From a checkpoint of a small audio captioner.
Model: encoder activation gelu, encoder patch size [16, 8], encoder width 256, decoder width 128.
Training: soap at rate 0.0016, batches of 64.
Rows from block 5 of the audio encoder of a small audio captioner, named by matrix and row number. Rows with one number belong to one neuron. Each number is 128 + 24 x the weight over its row's rms, rounded and kept within 0 to 255. All counts start at 0. Numbers have three digits each. After the name is the row's rms in percent of the matrix's.
After each neuron's rows are labels from the 100 clips, of 14976, where the neuron reaches its highest value: "strongest on" is what is common among them. Only what is clearly more common there than usual is listed. The data: single notes of musical instruments (NSynth). In brackets: how many of the 100, against the usual share in percent.
# fc1: MLP up (encoder.blocks.5.mlp.fc1.weight, 1024x256), inputs 0-42
# fc2: MLP down (encoder.blocks.5.mlp.fc2.weight, 256x1024, transposed), outputs 0-42

fc1.436 108:119150127134136094147095165147116067126101095078155127192143152166102138122132119099179122149121077161150149070129141134183121147
fc2.436 102:164154169099136107136158086105135139120116186138105167136176150086109106153141124140097143108108160132167115159133115121170102182
strongest on: pitch class F# (55 vs 7.7); organ (49 vs 11.8); note: F#5 (30 vs 1.2)

fc1.115 101:136166110171112087175077122137116167133144129104097094111104133150157136121119148127105141152118102121129102107158143163090140159
fc2.115 101:132127140128152104116142150112142103154206126100135184134105116088147147123141139145111115124119124122140136122147115089123157151
strongest on: electronic (68 vs 36.4); organ (44 vs 11.8)

fc1.125 108:115162106123143105131168110134145149138175119142123073133118157161110103121155146168135159106162145094139139146110170163134143123
fc2.125 108:129147116130139143145099155110182132124140088148174084161144115166113103138082165163089133075136086114121115164177130123078138170
strongest on: octave 5 (38 vs 16.2)

fc1.210 095:132130179112172123110150125123115139132144158123104128141154119132112179143159131085114077127116121124076141148170130121120112140
fc2.210 096:087124128159049136171119079078148063167155131138125095116141123104131138137114188132094170169134126103137105173139170137143128126
strongest on: octave 5 (56 vs 16.2); pitch class G# (45 vs 8.2); note: G#5 (28 vs 1.5); pitch class: C# (27 vs 8.3)

fc1.284 096:113166130146111133083129149154113122127130155127110174113130138141118104157129109123124114083133143096191125116155126119070121130
fc2.284 097:176154155084170131117141118093140122139153157145129114115105119145094101126123083143137115137124145137103114191098167140145110142
strongest on: octave 3 (50 vs 17); pitch class A# (47 vs 8.7); note: A#3 (41 vs 1.5)

fc1.50 093:119156122143140095129138145152125139136116137091161171140070128135131131117125092140155100179112121130160170083161147130182162090
fc2.50 094:138136133107137143146087094128172166117141142159150130127133098147129111163125156143117167099147134094145103093156101075163097108
strongest on: keyboard (36 vs 15.5); octave 7 (25 vs 7.9)

fc1.12 114:117111134131148160132125154097125111131172098140140135097106127113145140105134116095123122122148094140117107150159151117130128122
fc2.12 133:173134086096133116124085112115123144114125143151139132088116100127151146108144169103157101131160134131078137096166140135092124138
strongest on: octave 3 (75 vs 17); pitch class A# (73 vs 8.7); note: A#3 (55 vs 1.5)

fc1.555 085:126134100180089134131109110118097157144148128121111151156105133152152130147168110078069104151113148137161132104155126135155107131
fc2.555 091:123171113090134132113119137140104111096137158079150156130100088145141120152172115091104120156165124126093114134109133145133130173
strongest on: vocal (25 vs 4.7)

fc1.404 090:148141131152160118095122134165139120094127104127156070130137118138121114087189090100155123090132129143133139096179106092133131123
fc2.404 092:179139098093161165105122126141123133114141143146088124164086130121096152160084171075145135148123132146122095098118149139137143091
strongest on: pitch class A (37 vs 8.7); pitch class D (30 vs 8.4); octave 7 (27 vs 7.9); note: A7 (26 vs 0.6)

fc1.66 099:109130106109130115126126117141073125111161128106132157129108145100186117162128128124154118148112108159130143136179152131126106083
fc2.66 103:067180115123150142107093106118136124127121062157102130111127113136160150099144156132149171155069144122140108125117096119125156110
strongest on: bass (46 vs 21.8)

fc1.384 104:133121128133162095139111146121155143097122121109106106106165163106140140141090127119100159126154107134118142081105067153119098078
fc2.384 101:164157146107165147142089087136143094157115134139151127121090123162073102134176092150126131143155151111135142135140130151145136145
strongest on: octave 6 (50 vs 11.7); pitch class G (41 vs 7.8); octave 7 (26 vs 7.9)

fc1.719 093:133157146130138129152112129125093041133107099145087114135137116114138142126124134150116144110108115130149143145139139151130142151
fc2.719 093:063122105120121172144110117138163169126134141120135122140139156129087108122123131166116139111114116140133082095075165111143110080
strongest on: keyboard (45 vs 15.5); octave 6 (35 vs 11.7)

fc1.45 097:101161117173133129131124160114120129132086166099118114133161101124169093115110132158102140098129101089085162148150086143152134155
fc2.45 096:117106138160082141179154134146112128101143167145069105174121114112108151107122110111183145185095114159144153107156097124127150173
strongest on: string (28 vs 6.4)

fc1.705 090:168100134117128101147168130082142124168157135129148112157180141122120133087138098096081108128130093129153130131139141143128082119
fc2.705 095:104118082142121104103134106177120124119130137120125100129100129125131106101114148170122105155125137150111155105139090162079138142
strongest on: pitch class B (45 vs 8.6); octave 4 (40 vs 17.2); pitch class C (25 vs 9.1)

fc1.734 097:111068100155170096145129105124079151143118140093096143110077126129117143110168138103143080103085128145109137132156149117131161163
fc2.734 099:111114083113135152137122125108158168144116135127119148134134084084123169133078123138127124091099160124183088128150165134144104139
strongest on: octave 3 (52 vs 17); pitch class C# (38 vs 8.3); pitch class: D (35 vs 8.4); note: D3 (31 vs 1.3)

fc1.81 098:128149154110134115161110178171142137073138144119144119134186158114124175115105121113138126104157138142142174117133158112127089170
fc2.81 090:103116088174105132140119108135153108140116127125120151140124136130151110095161151096124126144129133121136105163135117120113099170
strongest on: organ (37 vs 11.8); pitch class G# (27 vs 8.2)

fc1.191 098:153100106143120156131128150101096131141123111132152131094141140145125122041140144110119144122122161117086146131127125086117091142
fc2.191 098:157131079119137125111144112137110126129159141118105165170128159089110134104120132135140177088141124174143140136135136096150132076
strongest on: pitch class C# (53 vs 8.3); mallet (30 vs 10.8)

fc1.109 101:097143044105145164108120109116168111149091108132119138113137108162182168149150133185112131087144124126134092168120124144156114144
fc2.109 099:099110154132099149139174152112069107114119151115087125139114117117110052109156107116148097157140103080148150118130136134099144139
strongest on: organ (33 vs 11.8)

fc1.716 095:113125146151112079124125123134099107148092116168124132089126101172089122154131148130099112123106116128133131156140133135183115094
fc2.716 095:149157136126107083130107180114173112149140126135135148155122108132160128120112131141101167096138133127126106120128113116130134094
strongest on: pitch class F (56 vs 8.1); octave 4 (52 vs 17.2); note: F4 (36 vs 1.5)

fc1.664 081:088112140111098111073107110112118096112136129123130148119133125113127168144093142113141171110152122115148178134112095124142119109
fc2.664 091:107103129150149098146123098123125181136114086128092110101165133127152093163169117098156138185067106158123155114140172108158139122
strongest on: acoustic (75 vs 32.5); string (62 vs 6.4); octave 6 (48 vs 11.7); instrument family: vocal (26 vs 4.7)

fc1.340 096:142135134132153099108116120099087088131138124107125117140117167169100100111094094150133153116117143124121121102169131166074136146
fc2.340 096:111128135133100133162124148206106147121119127142148139099108123100141141113130121160114124133126102104128128124116094112104176115
strongest on: bass (50 vs 21.8); octave 1 (40 vs 12.1)

fc1.745 101:115121142118130125170135143123096076125119119141170133117123142132142112135113137122127151135130146079107162147141115153126077117
fc2.745 097:119081158123120124107144153111105120102124160135083128130145161130118120146107091122102132131096129138096101080141122118124118157
strongest on: octave 1 (42 vs 12.1); octave 2 (33 vs 14.2)

fc1.119 087:147085142162105147140146123120092141130136138088131081126143107133133131165131129132092132158169097138112121072146090162098182138
fc2.119 085:134164114111134096157138137148109137138134122156107167132117110118120157167112067105135136159144099104085129121160141152149115113
strongest on: octave 2 (50 vs 14.2); guitar (34 vs 13.1)

fc1.182 098:115128130107157093085123085133108142112127121123111114129121117085153118131187157119104130128130083110135143105118129120159122121
fc2.182 094:106143158145111105156107115104160154137123140113127130172160129122121117127106084137102141115091113149183148124112131148148121174
strongest on: keyboard (34 vs 15.5)

fc1.217 112:149145123135154132139137205089102132128080116137072175141131156090177088131131184134109092127147113151106085109099120130135138101
fc2.217 112:123136119140172121143141104145112148140133154127103167133154155096129133090162102162143113126135127124143091151107090117122106172
strongest on: octave 5 (45 vs 16.2); pitch class D (31 vs 8.4); note: D5 (25 vs 1.4)

fc1.195 096:097167134140127123106133080088125130103108131135148159130081106176115130144153156144121140109109110104130143138127176101161131108
fc2.195 095:159130129177125102161105129117123113165134140131107084132127122085139149154125133131130142119123141123151143128133101141131102111
strongest on: pitch class B (40 vs 8.6)

fc1.306 098:125109126159126153150125152111159114105132105134086172139137167151148106138107092124124135174083117083132139158143109122152135152
fc2.306 101:118135117099120157134115102134098145130116148149110140111119108143144126148152128114155167115129188177111136102131148163121098152
strongest on: synth lead (29 vs 3)

fc1.739 110:140136144145114152119142134129125122112124108112147140128134107144133134152083157096161098134103129144149120156158126130188093108
fc2.739 116:116161165134150181085115133075100145136120132124143133153108131082169137143135103126095113138131162125143136167113124122103094091
strongest on: octave 1 (43 vs 12.1)

fc1.251 102:112100116132110127146119139155145136108081122138123095109121168080147157118143149102165114140127080109127089086117098074073141120
fc2.251 090:166127102139096140113107107154083127131149140158141159131143085145106128129128137072166118100144139119102146115134118143151119145
strongest on: pitch class F (45 vs 8.1); octave 4 (45 vs 17.2); octave 7 (37 vs 7.9); note: F7 (31 vs 0.5)

fc1.506 112:097110147120079111121144103171160135110129133123114107105133145157125109147163115118084068128114078135107110158097100158150117147
fc2.506 107:151095109100134103168095154118120094127105110115123149161125087167111159110127094103153148127135149111139142134148155154156118136
strongest on: pitch class A (45 vs 8.7); pitch class F# (31 vs 7.7); note: F#5 (27 vs 1.2); note: A4 (26 vs 1.4)

fc1.567 083:100117153112094091151147108132106144116155128110124078156151130095130126145136151082110102137151106147142117078176128116131142138
fc2.567 080:124129127139111134175105135108130100102095143126114129131150133148158116098125162160124135118138114155105152186101083183122097160
strongest on: pitch class C# (39 vs 8.3); octave 5 (36 vs 16.2); note: C#5 (25 vs 1.4)

fc1.520 102:111131141167122095147116136116118107155121140119101139107081124120125116107170139111107141083107108139115151092128134138139101129
fc2.520 092:110130131127171139148141140151134118120111120168137126167111071116126107076112129127172117159126137143166143123130094125128185116
strongest on: string (35 vs 6.4); octave 6 (33 vs 11.7); pitch class B (30 vs 8.6)

fc1.759 096:107149148114137072121132156122098140123100077063135173093151085126145122118115139101097151104109128114158134108166169145113147143
fc2.759 097:078144109083117146154163145131145161143130101099148137192116085111104116097098123165139098119141147129120123171166144159105141135
strongest on: octave 1 (43 vs 12.1)

fc1.147 093:161144131159116139151107134134122144104158126148160108127078095141123077095135096122135107119160117137119173116159194118101158100
fc2.147 097:117121120134115166160169125135129154101143148156154140129135140117110131137132143150171140141123106120148117092147118157111109088
strongest on: pitch class A# (95 vs 8.7); octave 3 (85 vs 17); note: A#3 (84 vs 1.5)

fc1.380 105:149121102130142105087135127139109116152096130072098125123136116089141081137142135130107151112172153077101163125153184088092114135
fc2.380 105:144163127160138146126143109153170160162145133136175148093126170179109115134124171101122124125099127141135117091135098135116140102
strongest on: pitch class A (44 vs 8.7)

fc1.64 091:139164122136150134107180138175101108101129124145123122131140088093137132167110135162133137097107056143119149112129154155128152108
fc2.64 099:115093105134142147130137193142154132087173160125159089145100118147135130097087136105151150097111122131119106155148137136068140137
strongest on: string (32 vs 6.4)

fc1.376 114:101134179173112128098143101101150127160154061117133074180108084103104108102132126124106107111170156100145146099163164132127089153
fc2.376 112:124097141087125144116132099116115175107113126124099100138123150123160124116181102102121142122116115134107145109156131170145118150
strongest on: organ (68 vs 11.8); pitch class A (35 vs 8.7); pitch class E (34 vs 8.2)

fc1.193 100:135128111154113108097113138119074083119118126105150130135056099115111103123122105177153130107162125097163178138120123120129205133
fc2.193 101:142150128110133150144134108140164164142145125115114119062168155147122155149131121151080103166123153125124162121121121090087123142
strongest on: octave 3 (45 vs 17)

fc1.619 090:148115160178131072172133071128123157082143093181148138132173150097154145140134126148127111139135072139099110130150120121125110107
fc2.619 095:124088127057132131106131148131095067149119145167116139129119098129104130116114140163116110149130134139172153122147139150098128119
strongest on: octave 6 (42 vs 11.7); pitch class C (28 vs 9.1); pitch class C# (25 vs 8.3)

fc1.334 092:116163171120102148135156116146177137105090161124171159169090143107099097109137111146175110075094123145139086122118120113110138148
fc2.334 100:150164084122151152076075161166125144111092083163124173130139143166143116099078087102143094113112124111135073118131108138115139127
strongest on: octave 6 (58 vs 11.7); pitch class D# (39 vs 8.3); synth lead (26 vs 3)

fc1.649 093:134165086092123153168109136123137113093141137155171106130131142171122129153169126101124117118166117181102125125151153149132162109
fc2.649 098:125136099135119127119113110145122087138138141146129132122140151077128148127162120120150113077143159095166097134080085145160123102
strongest on: octave 2 (39 vs 14.2); pitch class F (32 vs 8.1)

fc1.684 086:138116112136139133123098093111102127152155100102126125115135096115127093148129116093137110149127088128148127116168163132094082093
fc2.684 090:101164146139145198125113118136096121128126134122102159115111144133117129133101111135144134090095146167115115125095137130177100144
strongest on: octave 6 (40 vs 11.7); pitch class C (38 vs 9.1)

fc1.726 116:150120151094139136140118144112122115142166069152127144091108142104087171137129110116120157153142119134119146077087118100107148103
fc2.726 108:108090123111126137123142095094109114103131104114179139098134127121089123157168115107155112102099162158123140139150196144173107123
strongest on: pitch class A# (54 vs 8.7); octave 6 (37 vs 11.7); note: A#6 (31 vs 0.8)

fc1.254 109:107096137105146166112121124080167134130092067110135180167111107125176138157116110091104115157129114156136068063138114149124151123
fc2.254 102:154123131148103095187146105162118141126100087146160151129099116106083124077117161113133137134158134111092172177103142097125096143
strongest on: pitch class A (28 vs 8.7)

fc1.753 103:118102128079164148136122105079086127153178134119114139128140094101127118129132131157098084123108131079123138082166152110121103159
fc2.753 111:090139131113095150090151114140131172141143089125116091133116126122118137116148124094092129107131132137148134168119115126128107171
strongest on: pitch class C# (72 vs 8.3); octave 5 (45 vs 16.2); note: C#5 (39 vs 1.4); note: C#6 (26 vs 1.1)

fc1.53 099:133129135107085101129124168121119139122133133118142112140094126102132116126164129139064127118108149135109124097146108151103132113
fc2.53 095:125119179146146117128136109108142111151111097088137131123099117131117120085116157167177112097125134116141127103151111165128111105
strongest on: pitch class B (38 vs 8.6); brass (28 vs 5.6)

fc1.274 121:117139164150120103121144117133132147091150122142123149089148136123127173124077172122134161151082138110111129161153139148142108142
fc2.274 129:110103114102110126114141095171152129112107092166125124119158132136162104147139128157126134115147119138156118115130124171121095109
strongest on: pitch class F (34 vs 8.1); pitch class E (30 vs 8.2)

fc1.505 098:144123154178109169110171115146113148080171133114102126112137125130142127115161149148138107147155134143105130106181116111119145167
fc2.505 093:147123119127181092095133110110127163140129130100157130141154134177109126117141065120117114120143155076149113134155157088103141153
strongest on: pitch class B (55 vs 8.6); octave 5 (43 vs 16.2); note: B5 (28 vs 1.3)

fc1.271 112:101123125143180152115158164112128130090128088149113128095157117133145129169140097115174097137134119113108146108151118169108107128
fc2.271 107:142102089127082072109153137156095102156125114111105117118109095148137158082119132120115126117149101127130148128093112153147179108
strongest on: vocal (26 vs 4.7)

fc1.582 109:154150139126135111128131163112098113127149088105140152096152123132105105143121083161123109107132114093126105114113156112162139093
fc2.582 103:103125122149115113100138124128172152125141129112135189130111152134100147151126146135138146110079126186168125154082137129121145123
strongest on: pitch class F# (62 vs 7.7); note: F#5 (25 vs 1.2)

fc1.31 103:106144054116149124071111079173121145145146149133103161113145121114118099142148146112130139131131134159116142158135110127172121155
fc2.31 090:114120161124120125116110173107148132102151123128114159172114115142082124073125148142169115147115141136128128114127152131080153122
strongest on: guitar (43 vs 13.1); octave 2 (40 vs 14.2); octave 1 (36 vs 12.1)

fc1.495 100:133107091101115101125106099109137130127155105117160117097148149099134110125070128124114104114175114148115126131113128145143144115
fc2.495 100:084120151140113128188118120167151153106104125133147081095115154145093111134177127145109084113095141102130123140128158159168164161
strongest on: organ (42 vs 11.8); pitch class D (29 vs 8.4)

fc1.574 100:140103128119135070147172125126147131106106117095154131160145123133131164118146154164115158105135111104161129126148113123115146114
fc2.574 099:153098128118132096125113135119116149153119158141137127116143169121140121126133124178110104104156113137122149105137112087113108092
strongest on: pitch class C# (35 vs 8.3)

fc1.556 111:126137126151080150131107130165154081116090131115161115162118131109150103089119109131110124174107145148118117128145149104126096162
fc2.556 104:115167154162134123128195102152174142164111137152078121166107137128109125097138138093137117099120098106091137147133085145186131135
strongest on: pitch class F# (82 vs 7.7); octave 7 (39 vs 7.9); note: F#7 (39 vs 0.6)

fc1.198 089:133159188159127111121111156091072126115116108109128135110131110152139104105128137119091057133109151086135144110170121125139093116
fc2.198 092:125144116135113120129111122125149168131128128102106125095177130149131174122153160146130157136168121143136128138126143144101159109
strongest on: octave 7 (50 vs 7.9)

fc1.316 111:134114155147143162117123143149140146146145151163137165115115141094078139142178124092111122130135134133115107122159111129178120127
fc2.316 110:144133153174114141115118144106120121116175111111110097120144115140083126114163126156123136087124092158167142116116163072175180106
strongest on: pitch class B (39 vs 8.6); octave 3 (37 vs 17)

fc1.484 105:121120155137118100158133111138143136120087174085134133118111123107099115090174089166122132101171094107144148087146113133111130113
fc2.484 109:178163112081099102120123114109106150109091110116109150091135124138149123118114097096121089138124140131130097119116134112124127167
strongest on: octave 2 (72 vs 14.2); pitch class A# (42 vs 8.7); pitch class A (29 vs 8.7); note: A#2 (28 vs 1.3)

fc1.245 087:129142157151129146119175100120072138117100151153130116122132174118166139145129162131154118110119142160127124113133113122133161176
fc2.245 086:078106134115107114155136160121146117134116141155140100129138100112137174128179146133144118144119086095112083117148124134127157118
strongest on: vocal (36 vs 4.7)

fc1.545 099:110125179125153090154130103122126124113111088140149124120131133150103123094145102163134159119140108125132170142177129099120134171
fc2.545 095:118120149136098134116100129141111080123128087124104106087129136145148184144091137109111124132128156115114133089126142105114136105
strongest on: pitch class B (36 vs 8.6); octave 6 (28 vs 11.7)

fc1.430 093:153135132098099173141106142097119120080152137150138143096097144138142151177156094158112150117136114163145102106162110096148127151
fc2.430 091:140119132123106137145121137119165155082140120147180184124102110161141100171159160129120150070169153176133136122103156114153153114
strongest on: octave 4 (41 vs 17.2); organ (31 vs 11.8)

fc1.591 096:130087180141129154151126122133140185131151101092139107109152136126142158130145093128133091109104133121129094157164107123125103130
fc2.591 097:139129139125124155124092106128109108123155128133142155145137140131116096170157106104129132141120141091151155144093149113178182170
strongest on: pitch class A (91 vs 8.7); octave 4 (86 vs 17.2); note: A4 (85 vs 1.4)

fc1.286 083:118155103134112128136115147130097128111114179175093118128089133140099205109154107123083092149096113127121138172174150125150121160
fc2.286 097:153109155118122157119101085119145088106127069128116169145102142159135110114106142138139147124156144149138137097117133116118114128
strongest on: octave 7 (28 vs 7.9)

fc1.722 086:117119110147143096122133145082119161083140082162147103109101141144104153110155130133130103120122129128173112120132084151130123137
fc2.722 088:139144094148117147120140144194121098093118131139088120104126139123133092099109142153098123130126147119104142117144148152187112093
strongest on: pitch class A# (39 vs 8.7); octave 4 (39 vs 17.2); note: A#4 (36 vs 1.4)

fc1.554 093:127168142162111166132139136122133102103143126159128117156095127111190115128094107112142119112125144131119141101161138097097138106
fc2.554 092:180129077122138126156198129151148173108084145160128173147152133118089141137130144106104173192129132099125154144143140123102099149
strongest on: acoustic (70 vs 32.5); octave 3 (45 vs 17); brass (27 vs 5.6)

fc1.432 106:149128123116139158150179113122095107118135156121096155175124084135104131083142127147121095128111135163112161116141187135136154122
fc2.432 111:110105131122169131150148157121104114179104128134112140154104078131133127113091160129101126162137125119165141146116134168125127136
strongest on: octave 4 (60 vs 17.2); pitch class A (32 vs 8.7); pitch class A# (31 vs 8.7); note: A4 (28 vs 1.4)

fc1.620 093:138116108132160147114059134114143138160162117155123082187126115158105180115126108124110136136136094120176122089132142114139163169
fc2.620 090:136104114099134140134118136135124121102123087153130152139140096067124106146122145104180157111113137140106155114132127125091137151
strongest on: pitch class A# (44 vs 8.7); pitch class G (43 vs 7.8); note: G4 (36 vs 1.4); note: A#3 (30 vs 1.5)

fc1.477 108:144135148149112112182119135104158125131100127117109122141108139142143143133091118143104166066081139173118095147176130124124151154
fc2.477 110:118157113192131148121110099153137115086151165123124136115150142139153099115141140130093133097088148112105145172125131130156107123
strongest on: vocal (57 vs 4.7)

fc1.441 093:127145140103092146097141142121125129159141106059138116129130133143154120147084132116111119108149138097126088137171121130124119142
fc2.441 091:134145133135166104153120093102138160133101115098096112142086130129162156099099116080146157140142144073109185096117165139137153106
strongest on: electronic (76 vs 36.4); organ (59 vs 11.8); pitch class E (26 vs 8.2)

fc1.318 082:108117092139139134136134153148130137116149142120158129145118135155133165113136161123069165094094173123145126143143179141135096129
fc2.318 081:141133170146139149127155162179146109146134083136135153125157113137123134186143120136185134113141079134134137070150116117104149138
strongest on: electronic (67 vs 36.4); organ (65 vs 11.8); pitch class C (49 vs 9.1)

fc1.507 100:106153110143123161142111124121119131108125148109092105135168130174137115139185132168127133158122117120100127142092111127142065141
fc2.507 100:131102173124123182185161115156156112175115102140105098139161117134134100117096117130167088130114182091135147140134166147127129143
strongest on: vocal (33 vs 4.7)

fc1.525 088:146138082130094116103130111118149160101111147088138140141086149118088148135132126172151111118128130123089134076114099156144088126
fc2.525 096:090111109141144116109093113139110156151102132139133115126108132165158124094139148128113095120119112123162093105157120130133109129
strongest on: octave 3 (88 vs 17); source: acoustic (76 vs 32.5); pitch class A (49 vs 8.7); note: A3 (47 vs 1.6)

fc1.84 118:099118158135154142118134155120120101134086093104125117093135129100108146123135172131121108113126123109117155130133095134124111118
fc2.84 119:146116124150160137141176161137105145134162138148149093134130131102137148112097154120123160125193135102095152168080143165117128179
strongest on: octave 6 (44 vs 11.7); pitch class F (34 vs 8.1)

fc1.345 097:131139100135141177180158127120134090115152128186091118197110107163143115165120124174155076090122121089131134110159151145159152128
fc2.345 099:127140121116110107157118126141193123146099142139157157173118140142145147156133098092102116108121092127157127156123073119142145131
strongest on: pitch class F# (61 vs 7.7); octave 5 (57 vs 16.2); note: F#5 (51 vs 1.2); instrument family: organ (28 vs 11.8)

fc1.107 106:100110102140154079135152136153113099100115127143135144136131150100145140176119125091103103142096111079128140128141114109128126162
fc2.107 103:141120093094141133152136149120132152101126115121159148098130092127117107140147152141115112139112063128136140129130135113143144171
strongest on: octave 4 (87 vs 17.2); pitch class B (54 vs 8.6); note: B4 (47 vs 1.4); pitch class: A# (40 vs 8.7)

fc1.27 090:142103121145136162134145099124110144129093114086113086137105151111152140100120135121128121069101151126122113101119091111077128105
fc2.27 092:139148143138130143160132133076146112094136182162130152124105097120134123164094130112121083171162106108164151106183117131097126157
strongest on: octave 5 (56 vs 16.2); pitch class G# (42 vs 8.2); instrument family: organ (33 vs 11.8); note: G#5 (31 vs 1.5)

fc1.139 097:115142089125098171087121143111143157073117133134162135170138137115142165124166125134166141122126157120131113129128077133108108092
fc2.139 100:089110141146105105121152136136141110195109168109135135134156143143094124118112090094111096133103097133107111083122071108165149081
strongest on: octave 2 (40 vs 14.2); pitch class B (28 vs 8.6); brass (26 vs 5.6); pitch class: A# (25 vs 8.7)

fc1.431 110:151111161071133123132143164126115167112145087128133174145138123103135150152110132168103149154133139121125160129147140122068146135
fc2.431 104:125128068120101097136126149127078086086152139150093108154146106122092122144124117095152160103126092154135121171104122144123131173
strongest on: pitch class A# (25 vs 8.7)

fc1.437 091:141097147126140108123115112126104105094134140113150124165146107168114117092113140138138104092103131117104118112155144130113140123
fc2.437 088:127144129184131090112114138151136106132116154127125105082144072109102115093170120140140138095129125102185126163128146105109098172
strongest on: pitch class C# (40 vs 8.3); pitch class A# (25 vs 8.7)

fc1.595 105:123149165158128140149111139148145126103142154153158139121134154152159122110137145141141131115148114105106102132090155121093132110
fc2.595 097:140146115121130148116116118146127157135142160163115131173123171100122142094108124122127084093115150117157131081160114119129113167
strongest on: pitch class F (50 vs 8.1); organ (36 vs 11.8)

fc1.650 102:160163109162111074112136131162117128103088124135169110126144136127108144126126116099133081161130099126118117108103183096138125169
fc2.650 098:117110111112111105163127137139102144143133128127107131164091132131162145118128101139120129115101094151131148147111135135140153118
strongest on: pitch class B (71 vs 8.6); octave 4 (52 vs 17.2); octave 3 (42 vs 17); note: B4 (36 vs 1.4)

fc1.194 091:135130138120122109105104153175102129118123135118105146119168100128102156128104154125141123122137148112149130099122162124083095137
fc2.194 086:159146108119101110142151113141133136152153102096160128122149119096077111130148151157125163124155084098163090102124087113098100092
strongest on: octave 5 (35 vs 16.2); pitch class G# (31 vs 8.2)

fc1.665 106:163159117170139148099131158164163103116138122133151120133110116110127143121163136134151123124116128125127145145133121127109104151
fc2.665 108:136129112207138132179122166136145180109122125132110140110152118124136122109123120137114118131148118123161115138131162071167109103
strongest on: pitch class F (30 vs 8.1)

fc1.108 102:154126137150081108141130138137154144102112149124106118091100161139124117099113117130139097117100116106174144130150128124152106119
fc2.108 101:155167134157149171177117122094150085147159118134150156143100120149111099134139156153081131115139177141130135125136124107117097098
strongest on: octave 5 (65 vs 16.2); pitch class D# (30 vs 8.3); note: D#5 (29 vs 1.5)

fc1.510 095:160167144101146158113094088146088130112141172156088145165122103100124123132132148108132126122093105106150152152132110119141113130
fc2.510 100:098095146108071115145128131115092159137148119133137098133146108142167126119114108116100166132142159151133161156114136141078087164
strongest on: electronic (72 vs 36.4); guitar (62 vs 13.1); octave 2 (39 vs 14.2); octave 3 (37 vs 17)

fc1.420 100:113159095116137126129158135139112164153116110095164141127120105131138118139169086142149130130107142141094132144116113120116165098
fc2.420 100:144098108110113129089084115086144148135130129145105133172112156107160112116103148125077148138173182150122134164108154168137104154
strongest on: octave 1 (30 vs 12.1)

fc1.647 087:111149098152079131142124133133127108144180085127181141116096091061173118090125124129166096111106119143120126069088139162146128143
fc2.647 083:127091104099129154103133104133139078115117121173156111164119194149071124125150105097128141134144107176139133150144121106107139119
strongest on: octave 3 (36 vs 17); pitch class B (27 vs 8.6)

fc1.114 084:170129149111148116136128147127115112117095113119144169139114212120100104124161140103102131170112167116089129136169158113121118157
fc2.114 084:095130136122090126070148150138170177110089114159110114130142109122115109150122130199108135111138071117122102078125137132110106091
strongest on: pitch class F# (25 vs 7.7)

fc1.249 094:129139136151138141119079122094120129119103139135108181174147123113141083152148130121097079152126149125128134144152101116123160121
fc2.249 105:145197122130117074086099143141130142136162139121140103097120109131116154126149133158151151115111140117100134130121113115146165127
strongest on: electronic (66 vs 36.4); guitar (43 vs 13.1)

fc1.301 092:084136188124105115147099106136123102089165072173095131149139127137163141112194135126111127119101136116124127111130183081141130115
fc2.301 095:112132151101120102085124141134077160141138135167136105134141165113160148141113147139146130132124107155158141134142097111169119123
strongest on: guitar (34 vs 13.1)

fc1.764 091:130145095127123083094115143131130163082146122115140139109105137117197116097149133144142128111151150128122105155134132123106113084
fc2.764 093:116178119168117155119142137097140147120116140104162119143157130138102121137153149128127066132141122189172152110109116126097151216
strongest on: octave 4 (39 vs 17.2); pitch class F# (33 vs 7.7); pitch class A (27 vs 8.7)

fc1.696 091:163168164110144155133157143125175135145095144119155155125176099139140092096127153136182120110105133152128135115134165137132137141
fc2.696 082:086152141127099117130146111186080168119158089138088092143108138116144105145089109115085121144120116128126099117136123114102110112
strongest on: guitar (40 vs 13.1)

fc1.10 088:146110176085131127098092111137107148137127170082120119171136124137101173119164129113112132106094093042071138122144131138131139138
fc2.10 085:104144128134116149102134142115125086150174075147173131105124136129146102120150102119102111133063129136145138150095086138096140111
strongest on: octave 1 (34 vs 12.1)

fc1.293 094:116132121043157135121112124114121152119107166158125111104153126144095122115107172180086152098145127104125059148121137122145127169
fc2.293 095:138134121109130084156077119136166143144141190140097142103150140128132134164146095096164097118135138121136137094143152072104134137
strongest on: keyboard (44 vs 15.5); octave 5 (39 vs 16.2); octave 6 (29 vs 11.7)

fc1.196 084:123151158123180123081121065123139142121147115135121162111143132157118143103120121127086174163098132104126122122095129121105109137
fc2.196 084:152115104155121169117135148127115113150136108157147122112135097116072082147149118096137108129141141145127067088131120084141164112
strongest on: octave 3 (76 vs 17); pitch class F# (36 vs 7.7); note: F#3 (36 vs 1.5); instrument family: brass (29 vs 5.6)

fc1.758 082:067133109131114140157082143146121092151120098143123130088138129160119107194133144123165107137167165117139162102131139143165136139
fc2.758 075:115154080109128080114123143087163121147070148118120136138105116103152122089120097101120170132114126103116128112083122141121136135
strongest on: pitch class A# (27 vs 8.7)

fc1.471 090:150093152155126095134146124132129095106125154165124127151123077105138109108129102159128093148126133129132136106107097116131154094
fc2.471 095:180094133123126119123133130154129133152117137099147159092127088116135188121113140114151139127131141170081131095108118125063121095
strongest on: pitch class F (84 vs 8.1); octave 4 (75 vs 17.2); note: F4 (66 vs 1.5)

fc1.470 106:159123108114137153139115071157132166132128144139110108096163136089141150181128103154113129145079147117105086088116126147108128109
fc2.470 099:165127184119126184109128160085115088099128166136146108117157120157124135146139111144107112145101152157122108117133157131082140131
strongest on: pitch class A (59 vs 8.7); octave 5 (39 vs 16.2); note: A5 (35 vs 1.2)

fc1.24 108:141145145152117129109122099123106182136113118105148103126119122148113112181113143141079158124118125103103142106134174094188143138
fc2.24 110:106115131110125127156090117165093171152122115119093093168149147122130110109154139124111137130146137165122098166108103108119138112
strongest on: pitch class A# (25 vs 8.7)

fc1.613 103:137100124126111139158102193112126132114112184200108142068140136142134143117125136116119166137135124162117120145123117136134126088
fc2.613 106:160092147167109141103141133136143152207139118086171085149103129110119153129129145119122124138159121145111163085116099123109164149
strongest on: guitar (32 vs 13.1)